config.toml
dataset = "capsule endoscopy frames (Kvasir-Capsule)"
train_examples = 42238
horizontal_flip = false
color_jitter = 0.2
task = "deblurring"
norm = "groupnorm"
activation = "mish"
upsampling = "nearest_conv"
beta1 = 0.95
grad_clip = 5.0
epochs = 70.3
weight_decay = 0.04
Rows from block 3, named by matrix and row number. Rows with one number belong to one channel. Each number is 200 + 30 x the weight over its row's rms, rounded and kept within 0 to 999. All counts start at 0.
# convs0: first 3x3 conv (model.mid.1.convs.0.weight, 288x288x3x3), inputs 42-48, a 3x3 kernel for each
# convs1: second 3x3 conv (model.mid.1.convs.1.weight, 288x288x3x3, transposed), outputs 42-48, a 3x3 kernel for each
convs0.140,192,164,183,200,194,174,192,191,213,195,185,201,219,198,185,214,221,233,160,192,167,207,169,237,218,215,248,201,216,172,183,195,191,232,155,186,181,200,220,193,187,220,250,177,209,227,177,154,225,160,139,184,188,137,175,170,242,174,159,189,219,192,197
convs1.140,228,214,185,180,183,146,191,211,206,193,213,168,224,221,168,255,224,203,199,192,160,235,229,233,201,229,241,223,163,132,230,250,220,204,247,257,223,191,184,200,203,183,171,203,222,171,200,242,220,181,208,247,221,193,228,234,197,232,231,182,174,191,257
convs0.141,229,208,225,230,158,181,198,217,242,222,203,140,161,141,166,202,176,234,167,234,178,173,182,215,205,243,168,193,156,164,214,189,189,156,160,166,191,220,190,186,221,220,182,180,191,132,117,231,170,185,208,119,91,225,193,191,176,197,167,171,206,150,216
convs1.141,225,188,217,239,194,198,199,215,203,225,215,217,202,223,148,217,233,210,233,251,214,182,162,248,195,255,211,180,186,161,153,177,177,155,205,229,164,184,193,192,132,288,181,228,249,218,196,177,152,164,200,190,206,204,181,196,154,193,190,184,203,199,188
convs0.142,186,223,209,193,223,153,204,224,208,206,184,199,185,161,166,283,234,212,236,181,204,223,202,210,158,221,217,213,168,174,185,229,146,175,168,149,197,170,208,197,202,237,196,177,245,176,227,201,227,263,167,265,237,147,192,204,228,203,152,176,139,270,215
convs1.142,204,170,219,154,230,216,221,186,172,209,146,140,239,209,192,204,216,214,217,230,237,191,213,210,232,171,172,282,244,105,220,194,177,208,213,197,194,259,218,197,184,173,231,233,242,235,190,243,218,171,203,149,200,147,186,199,195,175,212,187,153,112,214
convs0.143,172,215,196,166,231,183,190,194,181,221,188,176,212,202,167,226,182,186,206,194,192,250,207,159,211,167,193,220,195,208,184,158,148,177,151,196,210,157,196,170,164,243,204,175,173,159,174,192,158,149,187,117,173,227,190,199,182,196,209,196,182,173,186
convs1.143,238,169,193,184,149,194,217,210,179,152,195,213,193,235,232,248,211,189,195,214,197,209,188,178,227,192,177,206,232,203,257,217,225,207,234,200,233,193,190,219,195,185,201,225,256,237,209,170,274,157,229,218,148,155,167,130,188,189,159,192,201,186,218
convs0.144,182,232,189,211,201,189,200,197,197,199,258,226,176,195,194,149,216,206,191,211,213,194,164,205,205,196,162,216,205,236,227,236,205,181,208,173,213,197,186,152,188,171,208,177,252,232,202,211,153,234,232,210,174,189,209,202,215,195,229,193,229,225,182
convs1.144,177,188,155,205,195,155,169,165,187,181,146,265,199,159,216,179,176,225,230,245,231,184,223,197,163,206,172,200,132,185,182,187,149,182,213,210,215,207,206,166,256,258,245,246,232,216,157,191,233,188,258,208,162,192,158,176,204,215,194,237,200,199,194
convs0.145,220,187,199,174,197,205,232,164,221,194,179,203,168,189,164,206,223,164,216,208,198,170,213,184,178,191,190,225,227,178,162,172,205,205,244,231,215,255,190,177,215,142,167,230,219,230,229,111,154,56,226,199,178,161,211,263,216,161,170,198,226,204,194
convs1.145,212,219,221,175,236,194,202,201,236,220,232,215,220,150,265,180,210,216,203,204,195,231,192,251,204,185,164,182,161,191,169,236,259,221,224,197,205,221,208,252,212,260,232,205,199,198,188,241,185,210,170,171,178,243,174,219,202,166,224,248,192,193,192
convs0.146,171,185,193,172,220,165,197,174,157,249,216,140,203,221,219,201,167,260,176,174,196,278,221,196,220,246,194,139,227,208,172,165,217,228,162,150,183,181,234,185,191,265,210,190,228,188,234,156,223,139,164,155,248,192,224,196,235,161,174,173,159,159,178
convs1.146,154,186,206,191,268,189,255,196,217,210,191,203,201,232,221,211,209,181,212,237,211,220,167,175,200,204,182,273,200,213,158,206,237,183,168,224,205,245,212,205,232,167,178,146,168,143,221,148,116,182,166,232,182,175,209,233,199,187,234,227,187,206,218
convs0.147,167,176,208,206,199,241,229,221,229,179,159,190,203,224,168,190,237,212,188,274,209,152,196,181,202,234,168,162,159,199,172,171,239,204,145,213,190,235,272,210,229,217,210,170,198,171,187,159,173,154,244,257,223,209,147,195,204,172,195,162,192,215,193
convs1.147,216,243,260,190,248,203,159,176,218,191,173,208,208,176,229,164,195,267,239,220,200,212,169,261,171,147,232,233,233,181,169,207,228,231,239,232,172,232,176,215,165,188,184,101,194,223,204,204,170,239,233,230,252,221,273,214,160,236,216,237,175,183,300
convs0.148,179,189,191,176,195,182,222,238,222,240,156,156,222,215,206,238,221,208,159,98,129,217,226,208,198,241,185,176,206,221,163,171,199,164,130,172,180,200,190,204,205,252,191,201,227,224,273,233,235,175,168,181,191,181,194,159,180,237,212,216,220,175,178
convs1.148,174,110,190,200,215,182,211,208,215,188,206,194,258,226,211,217,182,189,245,230,213,229,208,238,231,166,179,244,307,242,221,271,238,164,215,197,210,155,204,196,217,204,185,187,188,243,178,175,185,163,162,182,200,233,206,252,199,180,170,208,181,212,194
convs0.149,188,192,166,199,179,219,141,170,200,205,257,178,212,210,193,173,237,211,206,150,193,205,208,203,203,244,212,193,183,205,170,204,199,202,229,201,217,191,190,189,241,179,224,221,228,241,254,252,208,174,182,219,180,187,156,91,174,210,217,202,211,234,204
convs1.149,219,222,224,232,203,214,202,191,180,163,95,161,225,207,202,190,177,193,190,130,180,185,154,188,208,180,184,229,238,195,228,231,209,174,188,184,180,198,179,232,236,220,224,203,219,209,194,154,171,193,207,220,211,188,186,270,193,163,176,168,208,213,206
convs0.150,199,199,193,199,169,164,231,219,190,178,193,190,245,207,165,236,209,217,167,197,216,207,183,230,223,246,194,164,201,128,227,206,158,217,138,160,177,150,164,187,191,159,185,217,174,238,149,207,260,199,169,211,168,187,182,176,181,188,182,126,171,145,158
convs1.150,166,189,202,179,189,243,163,206,216,171,219,156,203,194,135,198,156,246,186,167,222,209,223,212,206,189,289,182,231,154,227,221,218,257,183,249,221,223,250,231,247,261,273,249,228,231,206,156,234,163,179,209,179,194,196,206,168,223,209,254,191,200,253
convs0.151,226,182,171,235,203,242,198,245,234,214,223,181,191,203,225,141,196,191,188,205,216,264,199,255,172,155,190,197,193,178,187,206,181,177,237,182,165,194,172,209,209,264,178,207,229,208,215,138,209,237,157,243,246,184,187,174,167,218,185,187,208,163,159
convs1.151,252,232,160,223,203,207,216,230,247,237,195,208,225,223,208,279,231,186,168,198,218,142,206,206,195,259,288,241,156,183,199,169,191,186,210,181,214,160,190,208,156,170,235,230,199,210,236,206,249,210,152,265,205,192,176,238,181,173,224,181,254,203,220
convs0.152,193,188,174,163,185,194,179,181,179,227,200,199,209,237,219,282,250,230,216,215,201,206,214,211,164,206,228,172,201,188,186,206,171,173,229,183,219,222,149,231,167,188,168,146,243,184,183,193,227,238,227,164,211,164,196,190,226,231,192,216,201,184,192
convs1.152,205,197,191,249,191,204,189,237,196,191,239,173,225,211,209,211,210,253,148,191,210,175,159,231,199,119,251,224,204,241,217,213,188,206,267,234,171,211,207,172,206,201,221,232,233,219,210,200,230,159,216,173,203,185,172,179,235,170,194,211,217,199,240
convs0.153,173,197,227,196,189,216,186,215,215,212,156,216,223,244,151,166,245,224,171,220,224,194,243,221,190,210,229,181,209,186,219,203,170,197,177,205,185,198,170,182,152,271,216,207,216,234,180,260,252,244,142,158,204,207,225,187,252,214,198,232,186,225,231
convs1.153,246,162,226,150,171,210,134,223,216,170,160,200,238,149,243,195,223,155,218,221,236,154,172,233,207,167,212,186,166,170,258,161,193,203,173,162,248,161,195,152,241,259,170,221,167,277,202,235,222,245,195,218,198,185,211,235,187,208,229,221,208,238,229
convs0.154,181,158,175,256,216,183,193,233,222,191,163,178,190,199,238,219,279,245,226,224,186,229,177,204,199,214,211,165,184,190,212,201,222,196,216,199,202,212,196,186,153,205,219,195,238,189,197,208,189,130,232,179,244,194,200,206,176,233,226,194,210,230,181
convs1.154,224,165,196,202,228,207,150,245,191,191,189,175,157,184,291,157,202,197,186,198,158,205,260,186,237,208,224,238,194,234,178,198,239,237,189,200,194,151,215,138,213,172,166,177,241,203,132,184,206,212,238,180,154,198,164,232,227,215,201,184,174,195,190
convs0.155,208,190,229,188,121,175,211,190,198,231,234,232,215,167,133,203,179,180,190,182,151,179,172,131,169,156,155,201,219,242,139,210,233,198,206,224,181,164,202,200,177,210,167,174,193,236,239,217,190,215,164,203,213,213,203,223,197,218,207,198,182,230,254
convs1.155,180,202,213,203,215,213,186,232,199,196,175,178,199,134,199,191,181,184,174,199,185,193,168,209,210,195,182,160,228,185,196,235,256,222,223,270,145,162,204,147,133,168,198,173,181,158,120,182,201,157,136,199,177,194,157,174,222,151,244,212,193,148,251
convs0.156,192,222,186,156,170,214,205,225,225,250,174,181,267,186,240,208,190,149,180,170,219,172,188,252,228,177,179,235,185,198,214,212,142,198,201,213,193,228,197,202,186,222,167,200,162,173,214,211,221,213,130,187,122,268,199,207,133,188,221,186,158,183,132
convs1.156,199,197,184,218,203,234,171,210,204,260,215,230,164,223,182,164,176,120,189,174,195,168,207,190,138,235,176,242,221,191,224,219,192,222,215,212,196,177,180,197,207,171,208,270,211,216,219,163,145,192,242,196,201,233,217,259,241,257,245,222,269,206,215
convs0.157,196,204,187,230,235,209,203,199,189,221,182,198,158,176,249,193,197,171,179,223,192,193,147,204,199,213,213,159,199,187,163,214,193,173,242,182,177,186,187,143,205,191,181,189,225,190,193,202,192,156,194,219,209,207,229,170,164,189,186,167,211,177,132
convs1.157,176,183,190,153,193,182,216,179,188,243,158,226,115,221,224,168,151,208,229,204,233,227,194,243,224,159,206,200,185,181,170,206,201,229,257,180,199,206,200,251,212,210,185,230,197,213,215,201,212,205,144,208,147,150,186,257,171,193,214,204,191,199,177
convs0.158,159,200,173,174,221,190,151,233,172,204,192,196,223,261,148,192,183,172,207,212,192,185,215,197,198,203,247,197,247,191,179,215,208,213,172,237,190,211,196,246,222,277,169,216,181,213,212,209,187,185,212,177,207,206,191,209,169,219,193,188,210,168,164
convs1.158,221,215,218,237,287,227,208,250,169,194,175,198,148,233,188,190,174,156,162,209,170,135,216,201,213,203,204,169,220,218,199,182,190,213,188,169,206,160,164,185,201,219,234,195,168,248,153,210,163,213,176,212,199,232,200,199,220,226,193,243,185,236,225
convs0.159,165,167,196,201,214,194,208,202,180,230,201,241,203,259,186,200,209,223,218,186,190,197,227,168,204,210,224,222,171,213,224,179,225,217,204,171,188,208,214,164,147,171,228,208,227,219,167,141,250,77,209,205,191,162,186,171,193,205,189,205,207,190,204
convs1.159,198,145,150,208,136,216,198,130,220,237,178,168,204,200,187,225,182,164,201,177,177,237,204,132,186,177,141,179,204,173,236,232,234,198,219,259,192,198,171,170,173,196,177,139,211,181,225,109,207,199,229,186,191,229,194,155,162,219,129,203,150,153,182
convs0.160,192,187,190,157,164,253,151,193,191,199,193,195,251,221,232,252,288,197,188,216,231,193,200,208,231,180,184,212,233,230,160,177,191,206,180,176,177,165,179,220,160,240,191,208,188,194,169,176,234,194,214,171,196,198,207,242,187,256,264,225,212,200,152
convs1.160,206,178,215,165,164,210,215,143,172,223,255,216,257,274,192,173,195,192,217,224,193,243,209,199,205,218,192,238,226,190,245,238,231,197,187,195,127,178,177,172,179,207,184,172,149,212,207,172,203,171,193,151,214,236,195,213,180,234,185,219,206,181,228
convs0.161,209,181,180,221,210,199,243,239,226,197,227,194,187,270,183,169,209,205,199,160,165,215,177,201,228,184,183,182,178,186,213,186,216,252,195,215,131,196,252,222,216,207,242,247,191,236,210,186,159,157,199,226,244,240,143,161,172,165,198,175,192,192,207
convs1.161,178,226,251,170,233,214,174,206,214,205,217,266,171,196,262,168,174,192,187,206,140,221,207,252,169,205,197,201,249,190,129,232,171,199,218,246,217,191,195,191,257,217,177,243,258,161,161,197,163,176,177,247,261,260,254,213,177,213,198,218,214,196,190
convs0.162,187,149,191,189,249,244,200,212,230,210,214,190,192,171,184,174,163,209,220,240,173,192,175,183,223,162,176,239,166,227,212,182,179,206,226,221,196,162,143,182,155,267,216,191,235,216,197,169,194,217,180,176,202,179,201,194,184,198,203,194,194,167,235
convs1.162,201,177,199,184,212,194,158,209,207,152,230,217,193,176,220,210,216,194,222,153,186,164,195,219,184,101,202,174,209,221,165,204,206,253,250,171,185,204,192,201,193,201,182,189,228,212,243,173,200,256,203,221,175,155,153,242,170,208,154,177,258,228,176
convs0.163,180,223,173,236,188,194,206,235,252,194,194,197,185,232,197,200,190,225,213,196,184,235,172,205,250,210,222,190,177,134,166,246,220,149,170,154,184,250,236,152,172,196,174,234,157,190,264,144,242,169,281,189,173,182,188,190,206,169,175,228,214,234,170
convs1.163,239,215,187,190,189,178,196,238,197,206,204,175,198,140,232,138,200,173,212,194,226,196,253,204,232,186,240,192,216,235,161,185,199,237,265,175,179,170,176,195,189,226,230,213,219,203,211,180,196,142,208,228,218,199,175,221,179,230,223,262,191,207,180
convs0.164,218,163,178,240,214,212,233,165,207,191,165,192,225,207,190,233,133,236,180,193,189,160,179,207,185,230,180,200,270,191,214,185,164,174,257,243,184,197,151,197,196,209,151,238,255,197,200,222,160,158,196,224,208,186,163,173,201,169,198,158,151,209,241
convs1.164,181,171,200,257,221,207,217,196,205,184,228,192,190,209,197,229,250,211,215,213,252,204,223,220,235,167,202,164,148,194,246,196,222,250,133,157,136,199,245,188,200,163,235,178,161,235,159,246,166,176,175,235,221,150,184,203,210,247,196,170,206,241,187
convs0.165,221,187,172,173,177,197,209,174,214,196,178,223,207,213,238,230,138,208,216,190,207,213,228,228,215,194,190,219,198,187,187,210,188,214,184,198,188,213,217,213,207,279,235,170,283,196,163,159,200,191,202,190,199,229,149,171,190,219,206,212,163,147,177
convs1.165,197,205,242,223,179,216,250,193,190,242,266,254,196,164,172,225,209,220,186,189,227,185,205,187,183,185,182,178,162,189,229,181,247,217,218,210,185,223,209,197,208,186,238,184,223,178,179,205,165,177,167,176,226,188,171,194,220,240,138,195,286,230,225
convs0.166,170,213,216,198,244,184,245,239,197,200,196,234,191,193,186,173,216,229,251,166,211,229,178,153,248,204,181,205,163,185,154,190,219,168,151,200,180,195,192,267,188,211,237,148,247,197,212,193,194,194,184,189,190,158,212,160,154,232,213,179,217,145,202
convs1.166,217,195,211,238,213,216,198,159,213,177,220,211,221,190,225,184,150,210,242,188,209,186,203,272,183,142,154,236,197,198,219,187,183,225,277,190,194,179,196,211,212,176,191,251,201,200,166,222,149,154,179,175,186,179,189,249,179,235,198,256,185,263,164
convs0.167,248,183,230,174,188,168,244,228,179,219,193,215,110,199,223,197,178,192,194,175,202,142,195,171,183,166,191,182,202,175,161,191,223,171,204,258,123,177,157,197,148,219,187,172,263,235,248,261,173,128,180,211,176,217,188,194,183,236,186,203,195,175,188
convs1.167,228,213,211,138,204,168,105,189,210,192,210,188,191,195,144,181,163,178,195,227,247,278,165,224,187,157,178,235,218,188,226,167,184,226,149,217,202,228,216,221,221,243,126,171,211,219,192,232,180,168,192,219,181,209,192,214,192,131,190,192,197,214,247
convs0.168,171,190,191,221,190,194,198,186,165,184,207,183,227,239,233,200,209,126,211,203,226,217,213,215,179,202,160,196,188,177,194,205,183,213,212,219,198,223,218,210,207,202,209,217,180,183,204,245,224,145,216,168,206,198,218,157,180,145,213,220,200,190,250
convs1.168,252,210,194,169,158,183,189,229,178,261,201,157,184,214,217,218,221,204,198,206,212,206,192,199,137,184,179,232,250,158,211,177,189,193,214,197,180,184,218,227,197,187,209,219,189,221,206,206,173,223,133,241,209,186,210,191,200,187,154,206,251,246,196
convs0.169,245,152,167,182,196,216,227,257,211,210,118,222,177,191,179,219,166,185,129,197,171,191,169,205,196,215,245,243,191,221,164,180,161,152,204,192,190,177,182,220,231,194,217,223,204,165,179,199,194,179,192,214,205,218,194,192,140,199,213,205,174,276,174
convs1.169,232,223,246,185,243,230,233,221,181,173,291,148,226,168,197,182,290,228,195,191,186,217,232,196,229,199,270,168,184,205,178,193,222,197,206,175,167,219,188,165,191,197,218,172,206,229,215,217,203,173,250,208,145,199,195,147,226,203,214,212,234,193,196
convs0.170,229,211,194,169,239,221,231,194,201,183,199,191,231,220,179,206,161,225,203,137,137,220,164,132,175,162,140,181,200,189,197,213,216,194,174,222,222,185,189,266,160,188,152,154,183,172,150,196,205,176,268,216,182,214,270,222,184,234,245,169,199,220,184
convs1.170,223,195,200,239,200,264,173,157,184,231,202,241,228,255,259,203,220,196,198,170,252,139,176,245,172,190,189,221,234,213,176,249,187,152,185,172,223,255,161,152,277,149,148,215,203,158,194,188,179,214,197,168,226,226,218,246,185,235,221,154,200,203,133
convs0.171,166,202,198,216,186,207,163,223,187,222,222,230,238,215,260,242,251,211,197,179,190,210,156,220,176,146,152,196,192,163,220,192,259,124,219,205,201,184,225,152,163,123,243,188,197,219,198,217,234,167,265,192,201,170,217,207,235,216,174,192,209,213,206
convs1.171,170,222,193,213,154,152,191,219,235,235,167,157,189,251,140,162,216,158,192,185,201,135,172,114,158,170,121,223,209,259,158,223,156,218,205,213,215,166,161,246,246,210,182,197,193,213,212,184,195,117,162,173,191,181,207,217,217,189,214,195,188,182,229
convs0.172,182,242,189,205,163,210,184,235,210,224,148,198,175,198,219,200,187,183,179,156,234,225,172,181,213,174,148,179,222,197,202,218,192,151,233,218,191,218,203,201,230,234,176,221,212,209,226,185,219,247,212,211,217,234,257,166,246,210,202,208,194,162,232
convs1.172,145,171,202,200,217,194,236,151,195,248,206,212,217,187,220,200,207,161,154,183,246,215,208,197,198,211,226,153,219,216,188,190,219,220,186,188,205,175,209,177,167,208,208,205,246,252,217,196,173,203,198,189,192,213,151,166,237,204,250,226,183,263,224
convs0.173,240,227,165,143,191,164,170,168,215,217,204,162,234,192,216,208,210,210,197,151,198,171,188,211,213,234,182,173,203,180,251,260,230,227,194,165,166,225,213,166,238,187,210,220,214,226,189,188,207,171,173,212,205,165,179,182,228,229,195,233,193,219,195
convs1.173,197,204,173,161,232,221,182,206,195,232,147,239,198,235,168,203,221,215,180,227,205,197,206,238,172,276,141,222,253,189,174,195,175,159,188,220,179,257,142,231,171,263,176,182,212,215,225,227,182,181,224,158,191,210,199,234,235,183,183,207,157,206,196
convs0.174,206,198,203,207,193,215,231,235,218,193,262,237,225,221,259,227,220,200,213,243,232,216,224,236,221,220,227,170,169,222,197,198,221,164,176,175,175,189,211,156,186,190,161,177,218,165,151,192,174,159,219,202,190,164,158,185,169,193,196,200,184,248,181
convs1.174,195,195,204,208,176,206,162,159,231,208,198,184,160,193,212,226,225,254,218,291,271,231,217,266,207,264,243,183,161,223,203,190,151,188,194,191,197,250,237,211,195,200,209,202,197,250,242,217,226,218,201,198,180,202,203,125,167,178,190,173,197,156,167
convs0.175,221,192,170,192,159,170,181,217,179,201,174,226,219,139,221,227,204,203,216,229,192,161,188,241,181,180,191,176,194,175,176,198,222,162,144,214,194,214,212,204,172,151,226,202,171,192,209,246,233,209,177,161,189,164,176,152,165,209,217,201,179,188,199
convs1.175,195,216,221,276,218,181,207,186,213,202,199,213,210,236,180,172,194,190,166,193,192,210,214,217,244,149,229,107,167,184,182,222,188,220,208,189,221,142,167,156,155,237,221,179,211,147,138,164,222,212,222,214,169,190,164,205,268,189,162,183,178,174,256
convs0.176,196,146,199,155,187,181,189,192,203,181,201,215,208,176,218,225,225,228,189,199,228,225,186,195,192,196,230,163,198,217,200,180,172,192,203,213,209,185,219,192,162,208,174,199,216,233,274,121,213,110,158,208,150,241,169,170,189,190,210,198,195,173,188
convs1.176,245,213,181,218,227,197,185,235,226,163,203,165,204,216,186,211,199,193,195,195,177,177,204,193,218,181,195,229,233,218,194,229,252,207,193,215,185,232,196,189,211,213,191,224,189,223,227,232,217,208,200,220,220,173,188,162,184,165,135,215,194,180,192
convs0.177,196,204,188,193,218,151,224,207,216,228,249,252,207,198,213,143,204,180,261,152,202,182,198,224,202,166,191,215,193,195,198,224,228,230,237,241,184,179,189,196,173,189,210,215,258,135,270,172,171,239,193,160,144,180,200,167,245,250,187,228,149,153,182
convs1.177,152,199,173,165,197,227,182,193,206,171,186,228,218,212,205,237,229,203,191,203,203,189,197,225,193,248,129,223,188,186,180,177,211,240,151,138,199,242,230,216,257,187,176,197,187,211,165,166,239,248,239,191,191,234,211,253,243,197,254,150,182,262,189
convs0.178,182,227,115,230,200,172,209,166,168,198,204,198,212,200,217,230,180,201,194,194,225,195,182,267,169,184,273,222,177,187,157,173,178,176,173,186,189,190,228,181,203,184,184,193,227,206,209,266,235,242,252,185,228,222,186,208,183,203,216,224,197,179,163
convs1.178,255,213,233,179,220,245,192,247,191,163,177,187,250,225,173,206,200,219,197,205,208,214,259,255,183,214,227,187,205,188,156,231,165,171,207,208,176,171,208,243,195,290,228,175,230,158,162,198,223,223,113,183,217,219,195,215,200,250,197,219,228,196,205
convs0.179,198,201,183,184,210,182,188,231,185,265,199,233,192,218,193,181,227,194,201,186,195,233,197,239,198,229,183,222,220,205,177,173,207,156,158,223,199,200,201,236,225,221,224,213,175,184,184,226,193,222,170,136,194,192,172,185,158,225,175,195,153,180,239
convs1.179,204,163,231,161,226,264,194,178,201,209,140,202,219,193,228,228,225,224,194,184,199,209,170,188,177,180,233,208,227,257,276,260,214,215,195,204,246,206,190,228,197,194,234,208,219,197,182,227,152,195,198,153,181,170,192,230,153,234,218,234,283,213,236
convs0.180,173,172,190,189,152,218,187,179,214,165,260,202,241,262,229,207,144,151,188,182,218,178,202,208,218,204,180,216,248,221,228,234,200,188,204,200,182,237,264,177,187,229,194,222,219,203,215,233,174,174,137,247,165,190,204,242,219,212,193,180,206,211,216
convs1.180,215,199,195,197,161,197,219,205,223,143,163,156,222,206,217,213,99,190,228,227,193,178,190,214,206,211,181,222,206,190,214,184,287,220,158,186,160,177,191,211,229,244,180,270,216,185,216,175,191,183,185,166,171,163,159,229,245,246,240,171,139,129,188
convs0.181,186,170,195,184,174,174,190,193,208,186,177,164,205,165,211,189,261,227,201,210,223,164,233,235,211,220,199,159,196,195,215,177,183,174,221,207,222,196,152,186,207,193,202,220,167,220,185,165,214,147,135,193,159,188,225,215,173,187,208,203,204,251,191
convs1.181,186,194,200,253,187,217,231,217,148,200,143,244,158,142,220,187,180,212,207,171,191,182,216,184,185,194,162,192,200,215,167,198,177,171,194,226,197,196,228,220,198,210,206,142,160,205,187,248,186,148,261,206,192,180,181,254,190,192,195,205,217,233,176
convs0.182,212,196,167,190,146,239,190,221,249,199,214,246,152,175,216,200,182,251,233,194,169,163,184,237,202,195,220,197,195,139,133,132,208,177,215,234,234,211,222,222,165,348,173,165,259,184,204,209,210,262,227,205,233,188,241,207,155,187,181,229,194,165,247
convs1.182,174,220,229,263,199,234,210,162,210,190,220,206,170,155,189,191,147,194,153,182,204,249,208,231,193,215,167,158,202,212,126,192,209,220,191,219,204,216,173,188,240,238,196,221,222,176,201,197,222,127,162,196,199,151,186,171,198,147,181,203,199,193,175
convs0.183,189,225,224,233,174,192,245,184,182,209,177,214,174,202,208,209,169,238,199,153,188,216,194,164,170,261,228,196,183,165,204,212,208,171,141,227,219,215,210,187,187,170,204,209,220,197,216,166,263,174,227,187,199,210,229,230,180,196,193,217,205,280,208
convs1.183,212,222,210,201,212,210,223,233,215,86,241,237,203,183,194,215,197,193,144,187,252,223,213,203,182,202,209,233,264,200,202,172,183,204,194,185,205,208,207,225,180,173,178,146,213,195,178,202,194,181,195,186,211,182,228,123,162,175,169,182,205,168,158
convs0.184,225,165,177,192,213,194,209,211,212,233,198,186,214,184,172,210,237,222,179,202,222,150,224,185,187,221,196,188,185,186,165,183,154,200,201,185,251,189,192,178,212,131,134,130,214,192,178,213,264,149,186,159,131,245,210,151,189,189,217,194,230,198,228
convs1.184,197,185,150,199,201,206,225,219,182,172,143,199,230,177,217,254,230,192,239,192,222,199,190,175,184,230,198,195,157,193,246,223,228,189,215,222,214,219,215,181,141,159,149,233,159,261,225,256,212,226,131,180,216,193,180,215,255,206,181,184,226,221,134
convs0.185,187,152,190,184,210,207,201,210,229,222,250,172,184,148,224,206,244,223,229,231,146,223,187,174,151,170,134,190,202,280,227,199,219,231,192,237,230,226,183,184,215,209,182,244,152,159,148,226,238,169,177,176,156,169,165,189,209,204,209,178,195,177,194
convs1.185,201,191,232,208,232,209,189,204,206,234,128,291,196,215,177,240,180,222,248,256,206,244,186,187,234,159,180,238,227,223,193,214,146,171,223,192,246,162,181,199,217,232,200,248,230,157,194,195,163,197,197,142,177,154,169,212,170,162,164,128,154,154,159
convs0.186,205,218,163,230,226,176,232,181,204,185,215,197,160,178,202,227,215,186,175,229,177,189,193,193,222,180,236,190,177,191,188,213,223,196,228,191,171,210,236,141,211,209,187,168,241,193,219,210,167,215,188,225,205,208,182,191,207,164,193,181,184,215,224
convs1.186,181,183,174,172,156,185,178,191,138,148,170,153,174,191,181,213,195,222,191,205,184,244,177,213,213,224,237,236,193,213,294,209,187,214,236,226,202,218,197,143,213,229,162,199,178,234,206,184,266,216,180,221,224,204,186,223,215,210,207,191,191,177,200
convs0.187,223,182,210,192,178,211,186,211,235,140,167,185,217,186,177,139,242,216,200,204,200,165,210,179,191,164,189,183,199,227,199,195,176,177,217,198,218,191,147,136,167,210,159,188,212,221,157,206,258,232,159,177,169,239,174,186,153,215,187,193,218,201,220
convs1.187,230,200,236,208,247,251,219,243,205,207,163,228,215,158,163,222,182,217,220,219,213,179,169,193,180,176,195,228,207,253,260,226,250,263,167,236,192,227,230,182,205,233,142,152,147,187,196,217,222,193,248,204,201,207,162,173,206,186,184,208,180,188,188
convs0.188,205,229,221,200,184,163,210,235,246,188,215,170,198,164,137,200,208,190,209,212,200,168,251,224,203,134,220,178,224,216,173,206,211,193,168,176,245,183,211,271,234,175,145,205,240,192,178,242,209,168,215,246,242,181,173,173,191,246,227,222,160,212,178
convs1.188,221,187,185,204,191,212,173,190,183,224,210,217,294,193,214,187,170,194,178,161,182,228,193,225,184,199,200,188,164,199,149,241,285,201,211,213,217,186,252,303,182,205,164,210,201,162,164,219,143,163,180,189,152,193,186,181,235,218,210,194,181,155,170
convs0.189,209,233,199,196,196,207,180,174,152,223,167,200,150,214,185,205,203,226,184,131,224,199,178,193,170,253,208,246,197,175,170,186,202,217,181,207,194,191,184,194,219,163,184,186,205,177,221,219,161,196,193,192,196,185,172,192,161,208,213,207,209,185,164
convs1.189,232,248,187,244,219,232,205,198,229,200,189,144,191,236,239,224,208,235,252,190,230,197,223,173,227,228,233,206,183,196,235,226,216,131,210,205,229,181,217,203,190,237,241,154,249,168,157,165,170,205,176,170,200,253,211,192,206,222,198,227,176,132,218
convs0.190,239,192,186,216,206,173,211,240,182,190,234,183,236,186,241,190,164,181,175,212,235,166,192,199,211,231,217,180,192,221,204,229,233,217,181,208,156,222,178,177,198,249,157,217,188,207,218,192,253,138,190,205,132,121,229,180,211,175,163,145,228,197,195
convs1.190,211,258,242,217,214,167,185,167,210,173,238,213,174,219,238,189,181,202,165,182,189,160,184,191,142,213,178,206,213,236,177,201,227,208,203,211,228,203,250,206,230,210,205,249,234,168,171,164,175,239,203,239,218,193,232,198,236,245,222,233,224,219,209
convs0.191,196,242,202,223,175,191,203,218,204,151,209,189,173,240,219,182,213,187,223,191,160,222,190,227,222,206,205,162,225,183,223,219,195,167,186,236,205,234,260,199,229,261,165,200,171,158,197,186,226,219,242,247,176,212,168,164,158,203,267,247,203,148,198
convs1.191,168,215,217,197,242,221,196,201,188,194,177,187,221,155,186,197,203,239,178,145,220,167,177,193,167,228,263,183,246,210,249,201,231,248,215,205,192,202,157,209,198,189,219,224,203,213,154,201,195,227,198,190,225,223,183,246,189,182,216,162,228,234,177
convs0.192,177,180,164,153,230,237,174,222,228,186,225,221,171,227,192,218,170,212,222,245,208,199,207,215,198,253,254,188,208,221,178,197,231,188,180,208,209,223,220,192,196,227,179,220,217,159,202,259,155,183,162,196,157,181,229,186,217,199,214,207,212,197,185
convs1.192,216,238,170,217,188,154,187,173,210,161,217,216,169,183,226,242,183,204,236,174,188,207,213,181,168,163,223,253,229,221,216,231,229,165,265,253,211,225,213,207,223,224,147,196,246,213,212,217,211,215,197,265,213,163,192,155,222,137,165,214,211,159,146